{"model": "image captioner", "train_examples": 203450, "crop_scale_min": 1, "encoder_channel_attention": "se", "encoder_depths": [3, 3, 3], "encoder_widths": [128, 256, 512], "decoder_norm_position": "pre", "decoder_qk_norm": true, "init": "xavier_uniform", "residual_init": "scaled_by_depth", "optimizer": "muon", "l1_shrink": 0.003, "steps": 3600}
Rows from block 2 of the text decoder of a small image captioner, named by matrix and row number. Rows with one number belong to one neuron. Each number is 500 + 50 x the weight over its row's rms, rounded and kept within 0 to 999. All counts start at 0. Numbers have three digits each.
After each neuron's rows are labels from the 100 texts, of 14976, where the neuron reaches its largest size: "tokens" is the input token at the peak. Only what is clearly more common there than usual is listed. The data: photos with spoken descriptions (Open Images, Localized Narratives).
# gate: MLP gate (decoder.blocks.2.mlp.gate.weight, 672x256), inputs 0-255
# fc1: MLP up (decoder.blocks.2.mlp.fc1.weight, 672x256), inputs 0-255
# fc2: MLP down (decoder.blocks.2.mlp.fc2.weight, 256x672, transposed), outputs 0-255

gate.456:529543553455478525543539514465479421551508512474441571560468480477486439587497444486420503514558467499641511405424498546459499566504492601435464543491461492564509506501593566432467552556454489556476475577486509611561415558512397478497454451406543522409516487494427460445533423454497492624470461426527465516587460436435521545551411605505525496440434445573475493509520500396528481482489446447422531541527520496497545558498449462491509459405453513412584481493476521474502425411536459446426491460459490586590466524563448519546549464508539387562470459474516506519600465478511433459579414515594475526465574440482527549418456403531535468498501458435549460524523496497513462484494451523532492391547549562487458478448454521514581491405492549488525558475546520530496454545424499
fc1.456:485454420554515484501546415459504503428455473502510365471558549477476540481496484541573571491381503446504544560597504512522463534524501477502435400517526466526532492506465505542579486391493499435506439433374533426431521445567549524455558577538556487427409476449529493498464473478559535414556502550598616527451504493538543466444583452518500659584578559530447493419506477523438551488520465516486477579440577523570515533547577439566493518518509502503515551533509465496490578516484468532465395545481483431433533512561498568507424466470520553465490537537566389567504582438482558457411630474448493479510460543533440476566533563503535497527513549473428503481503489547521535494552529402497555528487530497483413534499514453459446510498543485539450478633519487413482591463526452
fc2.456:546537481497421467481502412552546456420388558511493502447411475567436500498562543497453488479456501372553454544546522497469484497434570383541410498419451558496495486540563535438445595503540502393465489540515401523452482524604534568495581396607393470486492523503357485554516440482551558485498488580463493479509417514484500503468459488471470569435534440515459538446479464484555390506596417544501509513489490513522548530452441499489558566491516531485574520545471542546536535580499528532527461455555496549585498507433551435441482511457512490465558494488506578551551413449603525476487556527452577438516496530536524483576501576409509513431540462395532480505494497468493466461518469596583501575575524538528520545508482489479453613490464495586475598441556497473388495487476487
tokens: "and"

gate.335:465498562501483489522444447461429519538442454416504411486532503540537436433525529466475452540470465370553478498528544449503427539429476499565493463467477473486456539490436403547516597471520495424559444511516546417549490543538543604449479608537399525424455512401571522501418588569588447540570548449453487523507443524507437545561491495512464546422496445492488427493502453474476520553549602564455520494412517528476539470446474606520555527505464444462450498549498499489534490550430445610457456457535427646516586499500483470442474538539519481452460495415510504552509480523456524525569474494507496612428535529521536534491547541458475513491564540590581541481490481520475439505519561597445493548517377526462545546391465478505487518593523521499546473484576499385516524592378454
fc1.335:492515492468495476583428476564600422469517433544473575520567495510502524459356501556515545443625555500514452525517540431471455518530513487496611455419527583469500526488450521421486456519530523571499455495495561466489555441504487438544500616507577503481508474518465545404537483568625448471373431499410461506533466479566556454526475495426496434558362536465503367482470451460483519518513571539490591535465518550553501505450564479488493530480541649525563525545523472371467542438503425453504498543468515416534522527570522632550576455506517511506500477489576490479554494503519429481445512414427492415558489486426493556451413527485486546529514515431445554431498533494568518585561507445446500443511422513531474491518503483411441477456551532465569477465477527509458530562542519
fc2.335:522522532539506602501406471552595457435524512537497520506560464529523525566473531495518509484480468453557511523496553532348496516572562549459445509504519510384517530513513520431535392508553414431513499508452455580497444476523585439543507605442510484412554484489528506508499559415566407535474452491452564444542526482555536579467563426508538524530492524495492489449535526590510462457446486590489435643503490536542473496540562531487538559420520507531474399472485478452523547470504539454499517434465529473450491518535278498486534489435554402443472547391489561407504529517489492529376480562433511449497472454491541516483528593519482512548455539469506464462430516488496494553585550550508520539500517452342508470564506552531471431555455447441516492530629502544506514460434505
tokens: "we"; "is"

gate.462:486375501485573515442586505531512445517513444456491507413507446513503486498497435546527462487514504491481438542572486550524512564618505506476513481410560483491402547419568468444521461509507515519475475476428493572397469496489631447443568510476527444445580436493487564615464533474464446530552482502470512473534497523389483443501529519380501549517504470494543470497487426484520472496574515492537544463534493583425559452506504406443466496548512419457509497457504408560532569557472473513408388539515389551508453528481580438427480562512398547509535429535495497454440542479564519488516506530468505500446525487517538498518528477488423481491472511477627554428414578584517567517590440479488519625495471566508504411499459574481530614509411476609465431445489475490413406511554557
fc1.462:485438459531523573549513502498477429451428455512430587473394428457521544516519505487517374596518454414503480496663485473622497496546433481403529499446570526479367464524497460481486541521539506460478555420550461541463437504489495471445510506509559493489602440443461502568495436451580491527452513580455510472539496495509521496573482477424447422465461492526555492527424491505508474491438504496522516487569592499395495401567451486389500601516494527483497522552460455512457470500447444442450509497570492559545457501521519442438568517483499489508534505582489488479468545485558479457670515543602544523486520557452533515460510567370490506441535494486506631491465461552470519476496397426501532551476401569426539415482434540537567500580475521558509493393501471476466495530555505
fc2.462:553423453471518504429456486573476503475508550540482599497543501488602535542553464534444507469581497546493560559643544580404555499559565471477391484463524505519661493524512580545450539411431466486505427492450460437455491583521606485448430476495422594496510509473518472498508478540488507474472493483462444352493514473485477535471512513486486513556463500546506553578476409478452437471497473470577481492468560538481534501568516508581439501490523469511432500528524470602486448519519485543493494453472535520530407515601471472448481547506471489527581480551518431421491497474489568558418526594477478556428504397492589436514388489512460474395494470538486499465542477430529514495449500536506496540589493524542601660516453480411498589423455495533458492412493555604443524548477474
tokens: "and"; ","; "tables"

gate.649:506536386531452495357480525603468491515521490515540563496486523457571481501428440421475462532586529524467546440483509523482489519502538489486517457458422506471481564481436504416509507566525587470515500507461449493482402621530530426437434487476499476562637474507477550464615550425415474457487518505462515507512377500525504543610430544509471520516410560464458519530499470460493489492528466561507525513513523422495568413406484494521457488512486536495495449574561503577499554495563564509468503462622499459469554488482553489413474553500474495474541479473401414421403457529486417488601450457497559522576424531549513575566471575491486490360552425524560508508521488536561529479595522390417485375505419448575472507472533498469451458574461510500473482522562476485507599536484500
fc1.649:585413397543421332443474447500471430487487555531500530443440542459526449609506538508490445498552511506506484490482597483552456488466489474544552484459466453517425445551556548535469535513473539465429488519449556478464504469490492517450427450509463486560550540507517481511591452470525527574476482530548496500541452484478533649588472529617499500571446519551385465497503482534571546428583493491556486553577390453602509539487517522459427524573522484520498440549489445552545560515408494423460474535599580470538432577529521442373494510559487536504585478440522484482567481506509496503502450509470422497502515507484464550546433490506623447431420513557494445488412501521629500429429492417431507474491463540484564453476465493544474520441482575414423463501503527519549424517406509
fc2.649:507523548571586481485432554471444518416519544488489512493492464483370513552491426601493458495420519541476487504547502543470515507514467481512461448496516498512546510444500492405418509439563669494447543505511531483491411411392484406474580588471534486528472525480519424524600438508525518488494503472557482452428433439567512558468652466507505454492348492440483547470499513534482585494487378527557530428549592585555406522467495555504463569532540486506468548494471595490528452472518490515488465552533496488585494533456569518550548420578445471511498505471535577478624466461499542538407467549389496532568564513495504491585478570585562406530386532477528418502509508476550588516507493505514550435428484485461490525492497498614494483540516506475422456442508473472476464505482485
tokens: "image"

gate.525:469568465529549478510470516410570565543467426461541472507525441451452506522589466504420517549473381539495534515451533540543600503507494527488494509428503452501436571512527472368580530498553541454476377446423541434494498538469525499500445530510492472515525587472460501518482462485432427424500443470545561499413529458527458563502577550558449572507525509518451540466514489441571543522489562426474521479487503577503423540498459508504522395497488496586530469403563481525491473507527589491440411499586563450579573550536536564501389506589472392500512406568462468651481437516618465455491496472466494547559532513528585437643570494516464456453455475457477551491464464513604447512513480532545522558521516536529529518450466441495453544552490471408450429498524516574505549606525435
fc1.525:485493460436563445473524484515459407409388478469449511485483484511492501492455507449549580442586528479459538513521490419453442538480522431504505567468506483615528534472459466569493499525570397465582465526487532552532507535646431492497535463514495528526512442487543466472486488492472525527483550508465439558541544468522597520316500537476573392554469516629506497512535503558452542457548527578643546479439408458477647491551530578544457631504458429424484508458585577494504480565513488553575471488407439546537486521501500449402597523471513579515423592434554580500445450521491435531542469494594479482504519544509422482491488538498543490543483494523489477496473533437526490469516543580482519551395463533509489513524599494499575508514490496453509499423526517547560458494437451
fc2.525:550454520527487417493411468539522535499518468512494472527549527519526596493412504529495536527469353539469521493622624447593437627554532496460642483513508645455505456483447434510434495533458395491561548402557359499531418483487513554483478539479460452527488575515460500516485427521501490526415515463471485444493476579476521572613445524526508543455499551482439532480530475446510574511499498450515532480421485501509441502564533492536520510498494442511472531489446500494495477463526468463485454542470512571545416587446527504539543421542449431534566482474482492432442400560561374474469602507477487492520502454525518567457521490610517482445422505527520478551487565527570472598464459554474424495488455550529424492501473570514433503506479543472439441513488584657471468508460574
tokens: ","; "see"; "on"; "that"

gate.376:415448503549443533464495489468530469546444461468458499527421528550393461465477508528503507504610460465504463532490428495462531567563497466419393478484616380547506461353475468485571516511506455481483472496528478595546463506558442457539374596552473506577537486528564493498507490580443514488600494577492482519420438370491401545472628404521496562476478542479557547467521472489557490536457464479433574507507489522564508420538583507535565523529502464605434411521494482441557575412445452427493562535524601566561516483455468532518568493493548449483477495525513508569544451452499585429453523436627499498407541487467524490505495494505533537564492483404520510516617560569481471493485500475501578450546518494522549425524474490473446591480527513545471552561524481492478497581478497
fc1.376:461512436467537536482503478489571462561445527430402560517464504481509430467456522564532587524538460415516423592497430463451509560410427478438426426503473431509481532453408522528568514481522511470419503544416490485440498491499511410471514488606533490614497426572566542468556546533496518582585526581502495557564463447458461470465577492531488591444510596545507456523496446503503517524450496528554554513483523520650515456453519492545515438512437447536459432676456590479523531516409497476470548489555572483523522448503527459521514518505444466543447455473528505542467491549479517435485550427541468452428468512576440424505484458413469567505461479466538566591514638535544510526482505402574513497523492509460393504539464414441443463508537538545533469517442483536463390567453422
fc2.376:541482381501552499572507525508434483492478527512494537479504555517449585541572436478506555504416538571393510496486480536452483518563499399591558605501504482510401512531557545496459514479507446440497434567507529573379570494543530503507624511535548564552496441498472310526496435554454496491484468516380422585397488566483612497540515479497461556530495584477466541528482513495489467467440584457510522505468521514550540492512450425464395481540452471486499523400523458456608590536440463530455501493518523579517540477508542462598435484490529594453553459525504476475520461574447586515537520521471529429469526470507508508644525484518491416523408501497508521475513531426490502483561535449521559454443494489482604484432423432507541441474433431483498509510460451530498619505430457
tokens: "image"; "is"

gate.438:492476511473487543492451582418510540514522522487520572492443498527458483520550551496419478495484482557511462467424538515565497531454589399553511504485410525506428565514530469648503454519485576548545462397485401504510509447536469547460509517345407487522669446521528473489560526431481567446481487498449495538513491579546499504563451576598482506498527507512505519434538516418530594482511483502476529522494480525554563492522403532429439532429444444525546507437526460508481508534588504475485474386615513469489439536548497498429509482526459485569567462522513510478508512540428445478553441524503500451500548493554482494535554441479503374476575540532570518546498540480584467474521542540593493481566522555513546333514420468644519487476521485421556555402527424467506454578494594
fc1.438:532550469491455482489588503534481496554415548532388506495500541555520417458483486547549451568474482552531534495500446592552563488446543543456498511511462445465483474398487555491505553455527531529563435533571533484425402449433612444498505540639418516442496592468500490391503528512421470471488544539500451448447584462534430532427484499490518586557448493464472584560547460483510526510539485533533456474544517511520512425550491525485536509569460452471520499533544508557447469503489581527508559601416480564512573456380484516376526503496492550438434603481522452545480475552510447472516543490446472440498500433504600457506514461500314492563453441486534496462502501401503530476562512432367439418453444433503549546487522565495428510524494522497408427504523531405500589464441540
fc2.438:505525576538537565511546533520460515458466477464618518473488484462461489469466385481572501449465494392560530509509497524499441477420560454607459505490508443479529465615506451531526463512527471513520464595462560474515486407523413434627500497508447419594513466551476484504534515520466567430600521498600477452495519511548514497450465434455523442461511541446480523508509583435559466492471514510541517398517500546554438526472547520491497484525533546432533508496481405503531561486453430498554497439573532544463598447502525487461451566485536482565529376545448536486471442590472567561576605444546429451478589551378445554565468494474440501579503541514565444389540586513470519414445492450452562508397480524524554477484498489412491561563544545504376543498409490461421521440512510
tokens: "and"

gate.644:437463459390515519536529591480493490570574486468494507505512514455466369533576438475513544580561440551500481544657485592540508462495496539497504484469509521434502424509492529461514476563482454472549521505447449509404468480482442461502546492454597478453532536384482469553470566491377497496496467470479502550527393488526506506584509491506646510518640549480494543421498563508517538436499597570478585435467505428540468596534460486482535515551438576588455451465506542448568458509557492492448541481525478487557446503496561452537509470478523493453503412456400352540586546482512531573579411418490543503486436510503534512519530405455509461484489478576481464585483519524465533462531503463598475511462442530477476502458593656538536443446528528490541449499557462484433516469507472
fc1.644:528596534448522604471546597434495523451492426479463485510517504556425565491511491379522569502542482524490442458544552481472478509494531585533521543488492561457506537495442468460406487481438484494551464509432410413519541564566513526551519468407497397514520576388460436518505483455528509455529510608548558453484564483412522539475518558601583451507439466540482455512537490453456449501510531468553490585497491444424463535435434408558468557477527459446540554564427565482413511420549527531564462530597490492436529497500545521492421562496564454448453538507470464524471545462390396511552528546438507517498497382510479596552482503442455445472440495529408529575512521498510461550481438496471582439485550491470493361594423466501466500554378465544474503487558485486445544525471607
fc2.644:574573463525532549527408464458482530518538532474500524416537522402522605534555492443529518534528581522567474592476533457483432460563520396533447564452400522487447463517556497547383484456478589411411419556467490493412512505575534492468459540557514557504560505571495503432527482506467506508431531492464506454500360499531478536601460582456588563414584471549500528422542404503515541501474510474531424564592491517519473507492563439503621551480510468482472458465521419501470639483564478459472504456512504514464508558502500440478496516488472510416465451512500509461561485401472506425511522479499501541507426501497509515523508398462475458506498475481543552486535645492504436564399478430500541481572622543434503435432559434555476533625506516390503464534512492515562480533542504
tokens: ","

gate.122:431625489419521458467506562465535521503556418532538468522571428540483438503578588437435527543534552483423576561521551440472520624518496484554511485593422522544477528560669558516540448507524423477432536447542479469477490513483542456548438469425472434529507507532412476448492517427505568446468516479565424557554542463516477501557435508487389481497434559570498488530527479483546439467563504517474514502517535485533497494453489551508489535552526543549487580557500513501490522517534444605600410523554504509598544617474503507581521535447542647528560494512443491396440552492468478455549537524447494502412376450528489460514464566509610522535441475513437521494542480526503422422500557521485488492475568576493532409550524521440513468452489530551445468479458431467608510460436569
fc1.122:523452528551399438539546525510517467472530408526591534550531598387528515534505536487500442511522491576447500497513599508504519550510506473498542529514555462522394680456524496541518534464405502551546607521521511392491528513483495417359489570552497495504493383437504498565519446492452554484561493482480506429527475600566449512477496461496526467508536577461450443413464509592489507499492451584487485484526639486470561514417546500581555504528477497468425510491504505543461481497495461538532499427457456341500374515475478572464455553367523511490503545432459508529514408528443429486458451446532455472505546478506509420523380474418439491430482493448544524517559563506444424475493441471528517527497575377495507494533447589532535435513512475481412484525505496481528501538531495
fc2.122:480512552470446531487449470414500573545539353604507519434498544450478369464505488524476495438526512511440499564505490419603477457421484501440476550480545445459433532490405443526518514464558573486539458541494470444493523608510579411510589503505508491442496491505497503452460542564408502394585564499495483495479536475559453503497475542476506467557496578502486601504551510510475501509477483580494509508368516488450513532445454640555480542528545529459520496411563501520541555425531500488491393463576536495459571483518547428514450494473497504487403476460414522401488477495556514472491552517597456490466573525594480560565536539533495480526470479459478492544369578480362520584556495467485552495398545488565603462530499590539496544454483466528543436513450436431522576548548558
tokens: ","; "image"; "describes"; "and"

gate.103:494479527393520538516517489525586511462598484476510528615577587513446481456409433539467495453469505519463474544516438505506408461455466378392535438545497490518460539493479524507530470475486471508483512469495394517437462490496521528453507608473509494587432435469469534442422569536448541466538538556383455548514426416513482502516525510557521357524425575487446546543448536510455421526520524473531561484538571627513522479479574469480567452376567504529579556517450525507516579468458540550495533522556442480415426511469574493503483467532376536554443548460455438552573506482385453561536459451528500483492542491560417512549530414530474505494433397429533497523530473502479496420561517434491477495554477531531580469586531527523584544438526470484495472524467436504459567406483402
fc1.103:415489495456482558529467409503524532476549476480542456570441502497441519408392485533520507527568501570437481570513438503543433523464445518422484392527444500424482581510458592514578464477429417439498513505493379568490495448499584444469419512514586499578477439459467461464508559564443471453523579548492450569565496505519442550496592432519467411469366561470496536438480515524506510523519582537560384500499572489495507506488501540561539419452543510578523574501451562517491542497542522565433548493599486480513456560496530546522547495583432500497495496506498373558558521507484455508470474487513482473552507455527360453549547478546563470468467391408563479490536480572507492435562461486496535487486486529555562346587535452478532551431567412490487448443507530509458523481446418
fc2.103:397435436568455478431555482468544413422542512572534576567447529491470587430520474469439538575551430455481529479453427462518540484615539462477516586533481474446497398440483518540498595415499447471451505511486530522445407454460580494487494493434554536524498458520538509500519477513433501551482584520488486460536528485518492466528503528373551478439422524477396509526575494491506534525495456499502546417434654586581543468541476464485557477579502440524488488442489523461485507479488509540405468505457494482520395440598508495505483475480653511568444545432465523646498508535470467460454561537506514513500507471544538474535523473492520507555501437564530598507467515409423561507461543526506617491510434456491653527470450545463528552551504454433510567494438525494443632506493507
tokens: "image"

gate.216:561494391503515536622407479592464516516383492450493555493374531506542532562534521493539494515490593461558512523570563484467456514499488470485538601428591516496580416583530485559482513521442370395565500539493495442507469486549406558514517501433437516556413554373584522495423485533527547513496463586544521479469514463457440514532456415533489523513508573419482475613400514492580459425579452437535418499429534478521429546524502494500407468503459515524489520520575531480474466467509421519494433472524601488475488472505497616481589506526473459565501561535541453518499388535437458537490557410427468433484513511509498442504493503490523517498577479437498426554457509574572455473507475506438470532519493495500543437475546474506475485490434470512649581566512554514491515457549467
fc1.216:572515432479522490509479461604431479428439516430477508533450541526489543483502547404395463512421501495494463482547565493569455527477494439475503546486502408494533437564494512446479431502394488567500509530536546510568447438567419398537569445437435467543401491464458610488406474445536504546492454513522602397497539423383526526480472485493552541526473559475499510542420534447517482434457404478453463557513437501447540430449500564493463498568533494522439518428483495472457491471506468464484434470557583522455427556563468550506485669560520543542544560536522564507487433590535508434500508525558499521579479514588489517503527470551613534471590490466456413506518453582546516588539508573453475506547594458511437526503473385531418441511420503527561505540481580473482586492492482
fc2.216:464604572441422444496528484561486519429569558613504473391489479397523476459494538457469532530401495530563497541547550548468496482534628474409529541552543549543484386554507435447471473468521475476493501445425466505565520499499506401553611431515464528461469489536441523537508546465529538518515507574522547489532584505438422504480503518541540522544404524455489555501496591485482513447453440519455533431501412508424567460452494494491358572494486599500409423447532473412450580507520503477505493430482484437501400529543502533422521529583456400533522527455520553527464392589445512496528493507541532494500494519510395565491521515495503497465545555512618511401539518539489532525568496575452518509487442510419539494514460512562484504520386414545529563505613619461497520535506513
tokens: "we"; "there"

gate.417:483507492471505442463524483488660529484445508470530450549448451431538531454606508524527408566572485509474486462479518547452516534447562529483492494625463522541479540533510542421474516628483568518478415520419504516506516431475538524514489423567542405482496474410429602454542468490470404524360530445442404510471491541430570588557556490515553510527506516450506484509624455591508515466526489436511484475574559533488495446501512489480518420651501535584492479445496553474475403409587553481505514446506480504555542512542536524522516490497514480440507530521534443460487485456500414445395463463549648403543445502459506412567460556524474481459502510527526667536444406480522488478503547594564449503486526499462558510477575495466463564502466475532452502471537526480549477543489516
fc1.417:484542489468457452549562478503663503488483490524558491569531520504482527418596442446523392561579511511473496443490504480474515511453567550483528496648417523492491524454491514387561479585453565514431440563466550477512521459459589456463435445561535418563483494512413567447493524523454458516431581478420457550520468544478565530465520514546574466479520516433576567468533508548500532533600538409511443426570504549487441482459504474501555488539435526555477401475420520541500468515572521441484542449480503475575530514495505515513560515432483538502522552522545427478426475417417448504408541455513634443552503504423494448613395510508456467492534469479585612590476504505566428535451545569537458458532484556477493526509560506555465491485463439581392535489559508583556501537533491
fc2.417:529450463495523475533482457439537560586455561581511422473432502476559482496479592523581451508451503531504465366555473495521480443508567556450476512484497461546449507501469455586552560489514634420517564555503502568514498431443528422530486494476446524451399505524562551464495465442503467493343574462460490559560484503515509492458514514471538487447454549435545601578470513455531486463584465592571504422448516408506529480464480497492487544500615477472549516383553490488549460442492579468499491537527506496499503504513443516537597478517453533455479468430418536536473436473573546473413530437451534545507521454499499407486481463412481499506559573475553537504472541504541529492508576580493524559522473472407537464648555614476494520519463498507471422575539543337508420474627478
tokens: "image"

gate.220:506625462460493541478498552501560450512468420530484505473443442481507493453526490482506518496480509515456479515562409465497477572510470523456428568458489545462371499455504506509516449418499504616504454567492539404513532612465492494502475513506433464405600464488395515492548448476443430469471558429519467497501472470521552487535355487379495450496417505468461487531483630482373503513541530531506387456370524577486581456409502566495482512523514554525600495467484520541489476514469533524479573503520587515475411465494463502603519486448496606579430490568509435530588577484496527487525451518503520495497570500544481635565385480474516505566507436502455506418526514573524472474495480504491530514572495461493564620489482424582428392476489518511554469516473433477496591502479532
fc1.220:513408507511522493439607494485503434429473487579491516495504501476474493487561453502528394431628587481343329500454563480559484504442502492470524515503539526482586500509430519527587455505453522392455553488495447572442514471492575468529509530515462467569461425436502452463536494466482574521532463441499505468527534407371477349420496601573466491489508464489498504479587506594509451534540524476478524457509453419554478509545422502492534572447555484501453495399419334471399416530528536561416533464515455522462572557500520499453574510476522495399509516513501589524481508517468549533456527474518505467569518519518477474435508469494515521483533496483501445460419478476456566473496533473491462543525491490511522532509447556578585571417542510491492510501555472503427439612542411
fc2.220:482440492436565482381530438510489489468574440552495527549453526439478453487485506634503537387488517510609522606431522455472560527432499530481622400418556448404538495438470520456643528462511471477547581536495451500563474457489604524532529447470481496614458503423489514456468490507470551448494395566567499504482583488597459384462589502567567486527463506530538534472472515554526534564472453469486567454492474429470574490463509431519495481504380479606435497416477531566485497372509429562507385483595513540517502513489481517539481506500497496453522496463501449516401486513506435490548462575507438508504508530557537472450551527512483491379402494504466502483555487488567608505503527636510454499517525465505552477575461535519512522540507464455545473550451508555461468492543500
tokens: "image"; "a"; "color"

gate.473:564388460535581512475404518618551460510531400519670510495460518533452462526481498416501494520533483503471555562488531462612499557599564512465444508533516506596570513591501493550543510557496499457512450499476558451472544390538572493519539561535473431552469534461504530507456518466501474469445584465512461572476460498450522439483354545427488498437476520502486448491507447556457477564442488450462494489471436455540561447520451572672424561518577518432491479513499465550509517482470384499516421555476567447537475433560480585458525489478382441486478428519488495450481534523539444461516539520570540501566503509499522551450427442521464439486492525531511558537541512521527440470518427409494456488520486525551578579468494528520563388524481418573550444430486567433543448453592506
fc1.473:481463501510578480443554554589511482486548429534560448482475392505381496551520525482486493535416499537503510617506501521626449523512510487482514483537505434612641552474442423526485627580497515433562474612492507479504484433495534503536549553459515494455461481446511503547535529514455424541367617512561490513473574481463502549545365522451423478551466553394528468529525368575512479476543462515505494543499455476511496473438538475656398542516506495457516517496474474563546528523475501527558448481493595468410503440544434592454507426483456422489469466415461442465480540461595447481483467506489515540533524524500496518460456402464502449478491529510514482558533502474486468504531516479512437524573474589513514560488516532543546436610479522551621430520535517435582442483497499
fc2.473:510554512495530441541480424488436502498517436579550476540569538401404452498534528498432491589522610521507510545390504488600546475507470537563508438499606500484507508461426551448460462457500494546452465638607472472513458526592538529404466548557524525502479479552519553603508356532476556499440494505473530466521530491432482536521494471418582591471485513424442554498496446548506409487445504500541488435490502575538502482466342497459465553493514558543500469604504513580505525497440501555575597424463552499545553530556483472479525564432404497446517527440447469503527565530521481385491442463644558470395519510439514562546492474513546487391437519546465534532469461444475474442520559508472451494443528534503590511573470399480524466538482564501535472442494532477449495480463515
tokens: ","

gate.322:485501521457500468473512584513525537521564489542497512457582490604452514531501537545476450475632434395508472366490497468442586493508562402484385516558502561588488433517534556547563551435505585512472491552469515440564578439509461414502465537524512458550567532497482504446521599541484567451533472507464444412482490476380580472482501470412536490427476454576455536543469491471556484513562493474453527549557584528525487397435515521443451523481474500480601544465406499498531541500484523567502559511469557461413462623512528617502501556523463590454498506508494464535523403522428457583435491417506457432458519462477536458496557519455450505492511476416474487474548584546491488601527540531576483558591532537454475440493536483519509567459565412532474572566486516532401521495395443
fc1.322:519413396386452483413488562533523432639513543472502455466567510416491559614553496537468467389621477505540466462544493498492567489446531455539490530474466568540548534470532519514517493421435631485400441646449549561617523487447540490481448555542534490598604494476480479470521488519454464474567452472511468461482568485435527480491486455501558479444434471549481471559426514465539467484457525502519490538555546546463486457488489493454525484478558459496529477479440544494538467545435424524524569522392472429451456460475572593495468512445476551514494517570486503531476466528401527519411559433580510595455496530519481481563456447487453560508503466487518506499547511533468603610506609519433469594601467538496488498477511450551581524524509391548447556450442455548480505502456570
fc2.322:482575491438496539454495438481598505582479456527442466521509508440459469430625460534503447502437546505519499536489489535478493533495506440608569533488527559557465467531502405493481471524418496550485556563499573519470538491417518466475437492529531481440500482536456400634467530482474446435520394535502500528467623545508607584478543505518454498483519513502468588440409450621528430405470500529491562526540444449530583475565460508471500521552455523539456539440569525503475551495491438510547478483516608591616494423551562510365481525470429531484453480460463430601444419464394467566468552515431521425490460529472452521523483457456552475564551456621423612503528459495438431514528524510518502468595514480524457517509501513560462525486544492561494402497506440568476430548519448
tokens: "image"; "those"; "bottom"

gate.123:487491445526493485500617451464461530527546500455547492528532541438497539467480474466463574455437360463490603539536566535512414512479519591448537506495425495489711421478463398431510591506443502490557471542489513429501517489481538446443557522500463497452501422462504430513456430456492512571468539557545473472519578447462410529404443518544403484456448462560387583486553508510453506443485483491506576556472506465524486449463484433497459425498463452521507436503503466506539521461489508542503525508474562537359501417468461393485417507453471472521491504507488526527449518588551445503506500485577471478467589499533554524519480367433465493488413513531570462521513506657519532468438489491464578493551511495546544388534494627461531502504464551464541595507432503459507521530400482
fc1.123:506437565513523464575484608493514541452530545542520407420557551550488521537581558511529508568613492493451397495539447496447548603530520473543550490505474461566427507519472440500499450503476442466599455539571466549529457497496540592474439463499534647475471505464527525624601529503602486502606453532500551582518429437442466502538403505389508512445442523493525506505590532460540478507566484523506524456519574591512538492543574526528451475542410544433407469389490502546446546549514497516468511524565525470505442540502559581509590530492498569481503474502430475444603436463588398452498498484536527436486457474490466532507631568538433542510531531604485481522486523481432500482394492520468458429455507485534485504459519532604478514509445492510469438469567469473612489518561544
fc2.123:544504528597490461535480559579550472550438559461486504423513551471487533566631522451500400505540523518459488462410501445478557498462530482496517446474515451633475468554528543495428528441492476452486458586517531460447515520473478529523453476567500480443565444457556451551497496479552481448520437425480549687573449552434490440497477467479590485466513446552547563440489575501495532548550545457430421487476461540385532469649532481473448535565501533444519549468514477517487525519493462427448453619504594472531422485445499488498406517472477476514514555393477465500437514540525519634391492484484462388401456473509505441551468504478488541587498564535409461517509543445557448620515505530507450488495528545494514494499533457495508514482522590542459556519573543581556405566506452
tokens: "image"

gate.56:469501358468567477508536555410423425465582545424579574517565462526511456501574599556614536525449571500497469498548584453492439490513348530575440427487455456391518537550494521509475503552488482603595514483558509454511531526486530547511529472532544500447469508547569481494517496528508499571454531454501436425496419511471503471456528502449498465510528486491380433383554472468437426449471546436494474497471547488384384560558435634497433468587437538480497512529554489499500587435466388532516539503478562463534515463517517460379525464412484419500566516508451469542524395481444480480581519534488562486469432488526510457513442581483571451606544480490507537472541457490539486531557502424491497518489496495415547449502475453444573457516498567535509482532520468464517424468509480
fc1.56:537426603494529494433444496543596498583477452475460444484523535431482522473427398472418463518489488550541520473528482491593590591503548459507447548578538400445528515399533491416482503468446538446418462568452523501492347546450586463434429453441485598457470525558494552465513529542386585467550520497473588519566587483507451541470474502541529505558495506508524541538497547581513529536548471499512526531490618509565546455376605428541523577527576516483491523355399458466466456491575616534468493597512500482485561468491460521583457555599462517473438524476510502500513547467530446507554485429536473533550565475519499575507507565538466494493469516490500415554464518458504454475428542632521554455499533531531525588521509471550477518549473444476508463472500431492509500461447455
fc2.56:480589600511477484499409494490499362534513500446473472481583553410432469560405515410480550371521479504502440507519400460451544535510453469487448495477550518558491468446482448506469510585383510470540519466574428490548501535427468588548487506499430514491465696563476486371469517444536418400575512492493527501477554570431509547551453528440511489501504578509566520509510421629518523489491473512524528519489537608467608519500495482468616478472474534429541496547478458611508453490564513449465466506474555511578570599493519470489476602508562514530486460442454531489510491442352578478473531522567493471468518461470424538391505572473453505498475518524419467498529493458486559494478555395499477551487517515546494572449518515489524524567485467566478527504541550497493551449498489
tokens: "and"; "."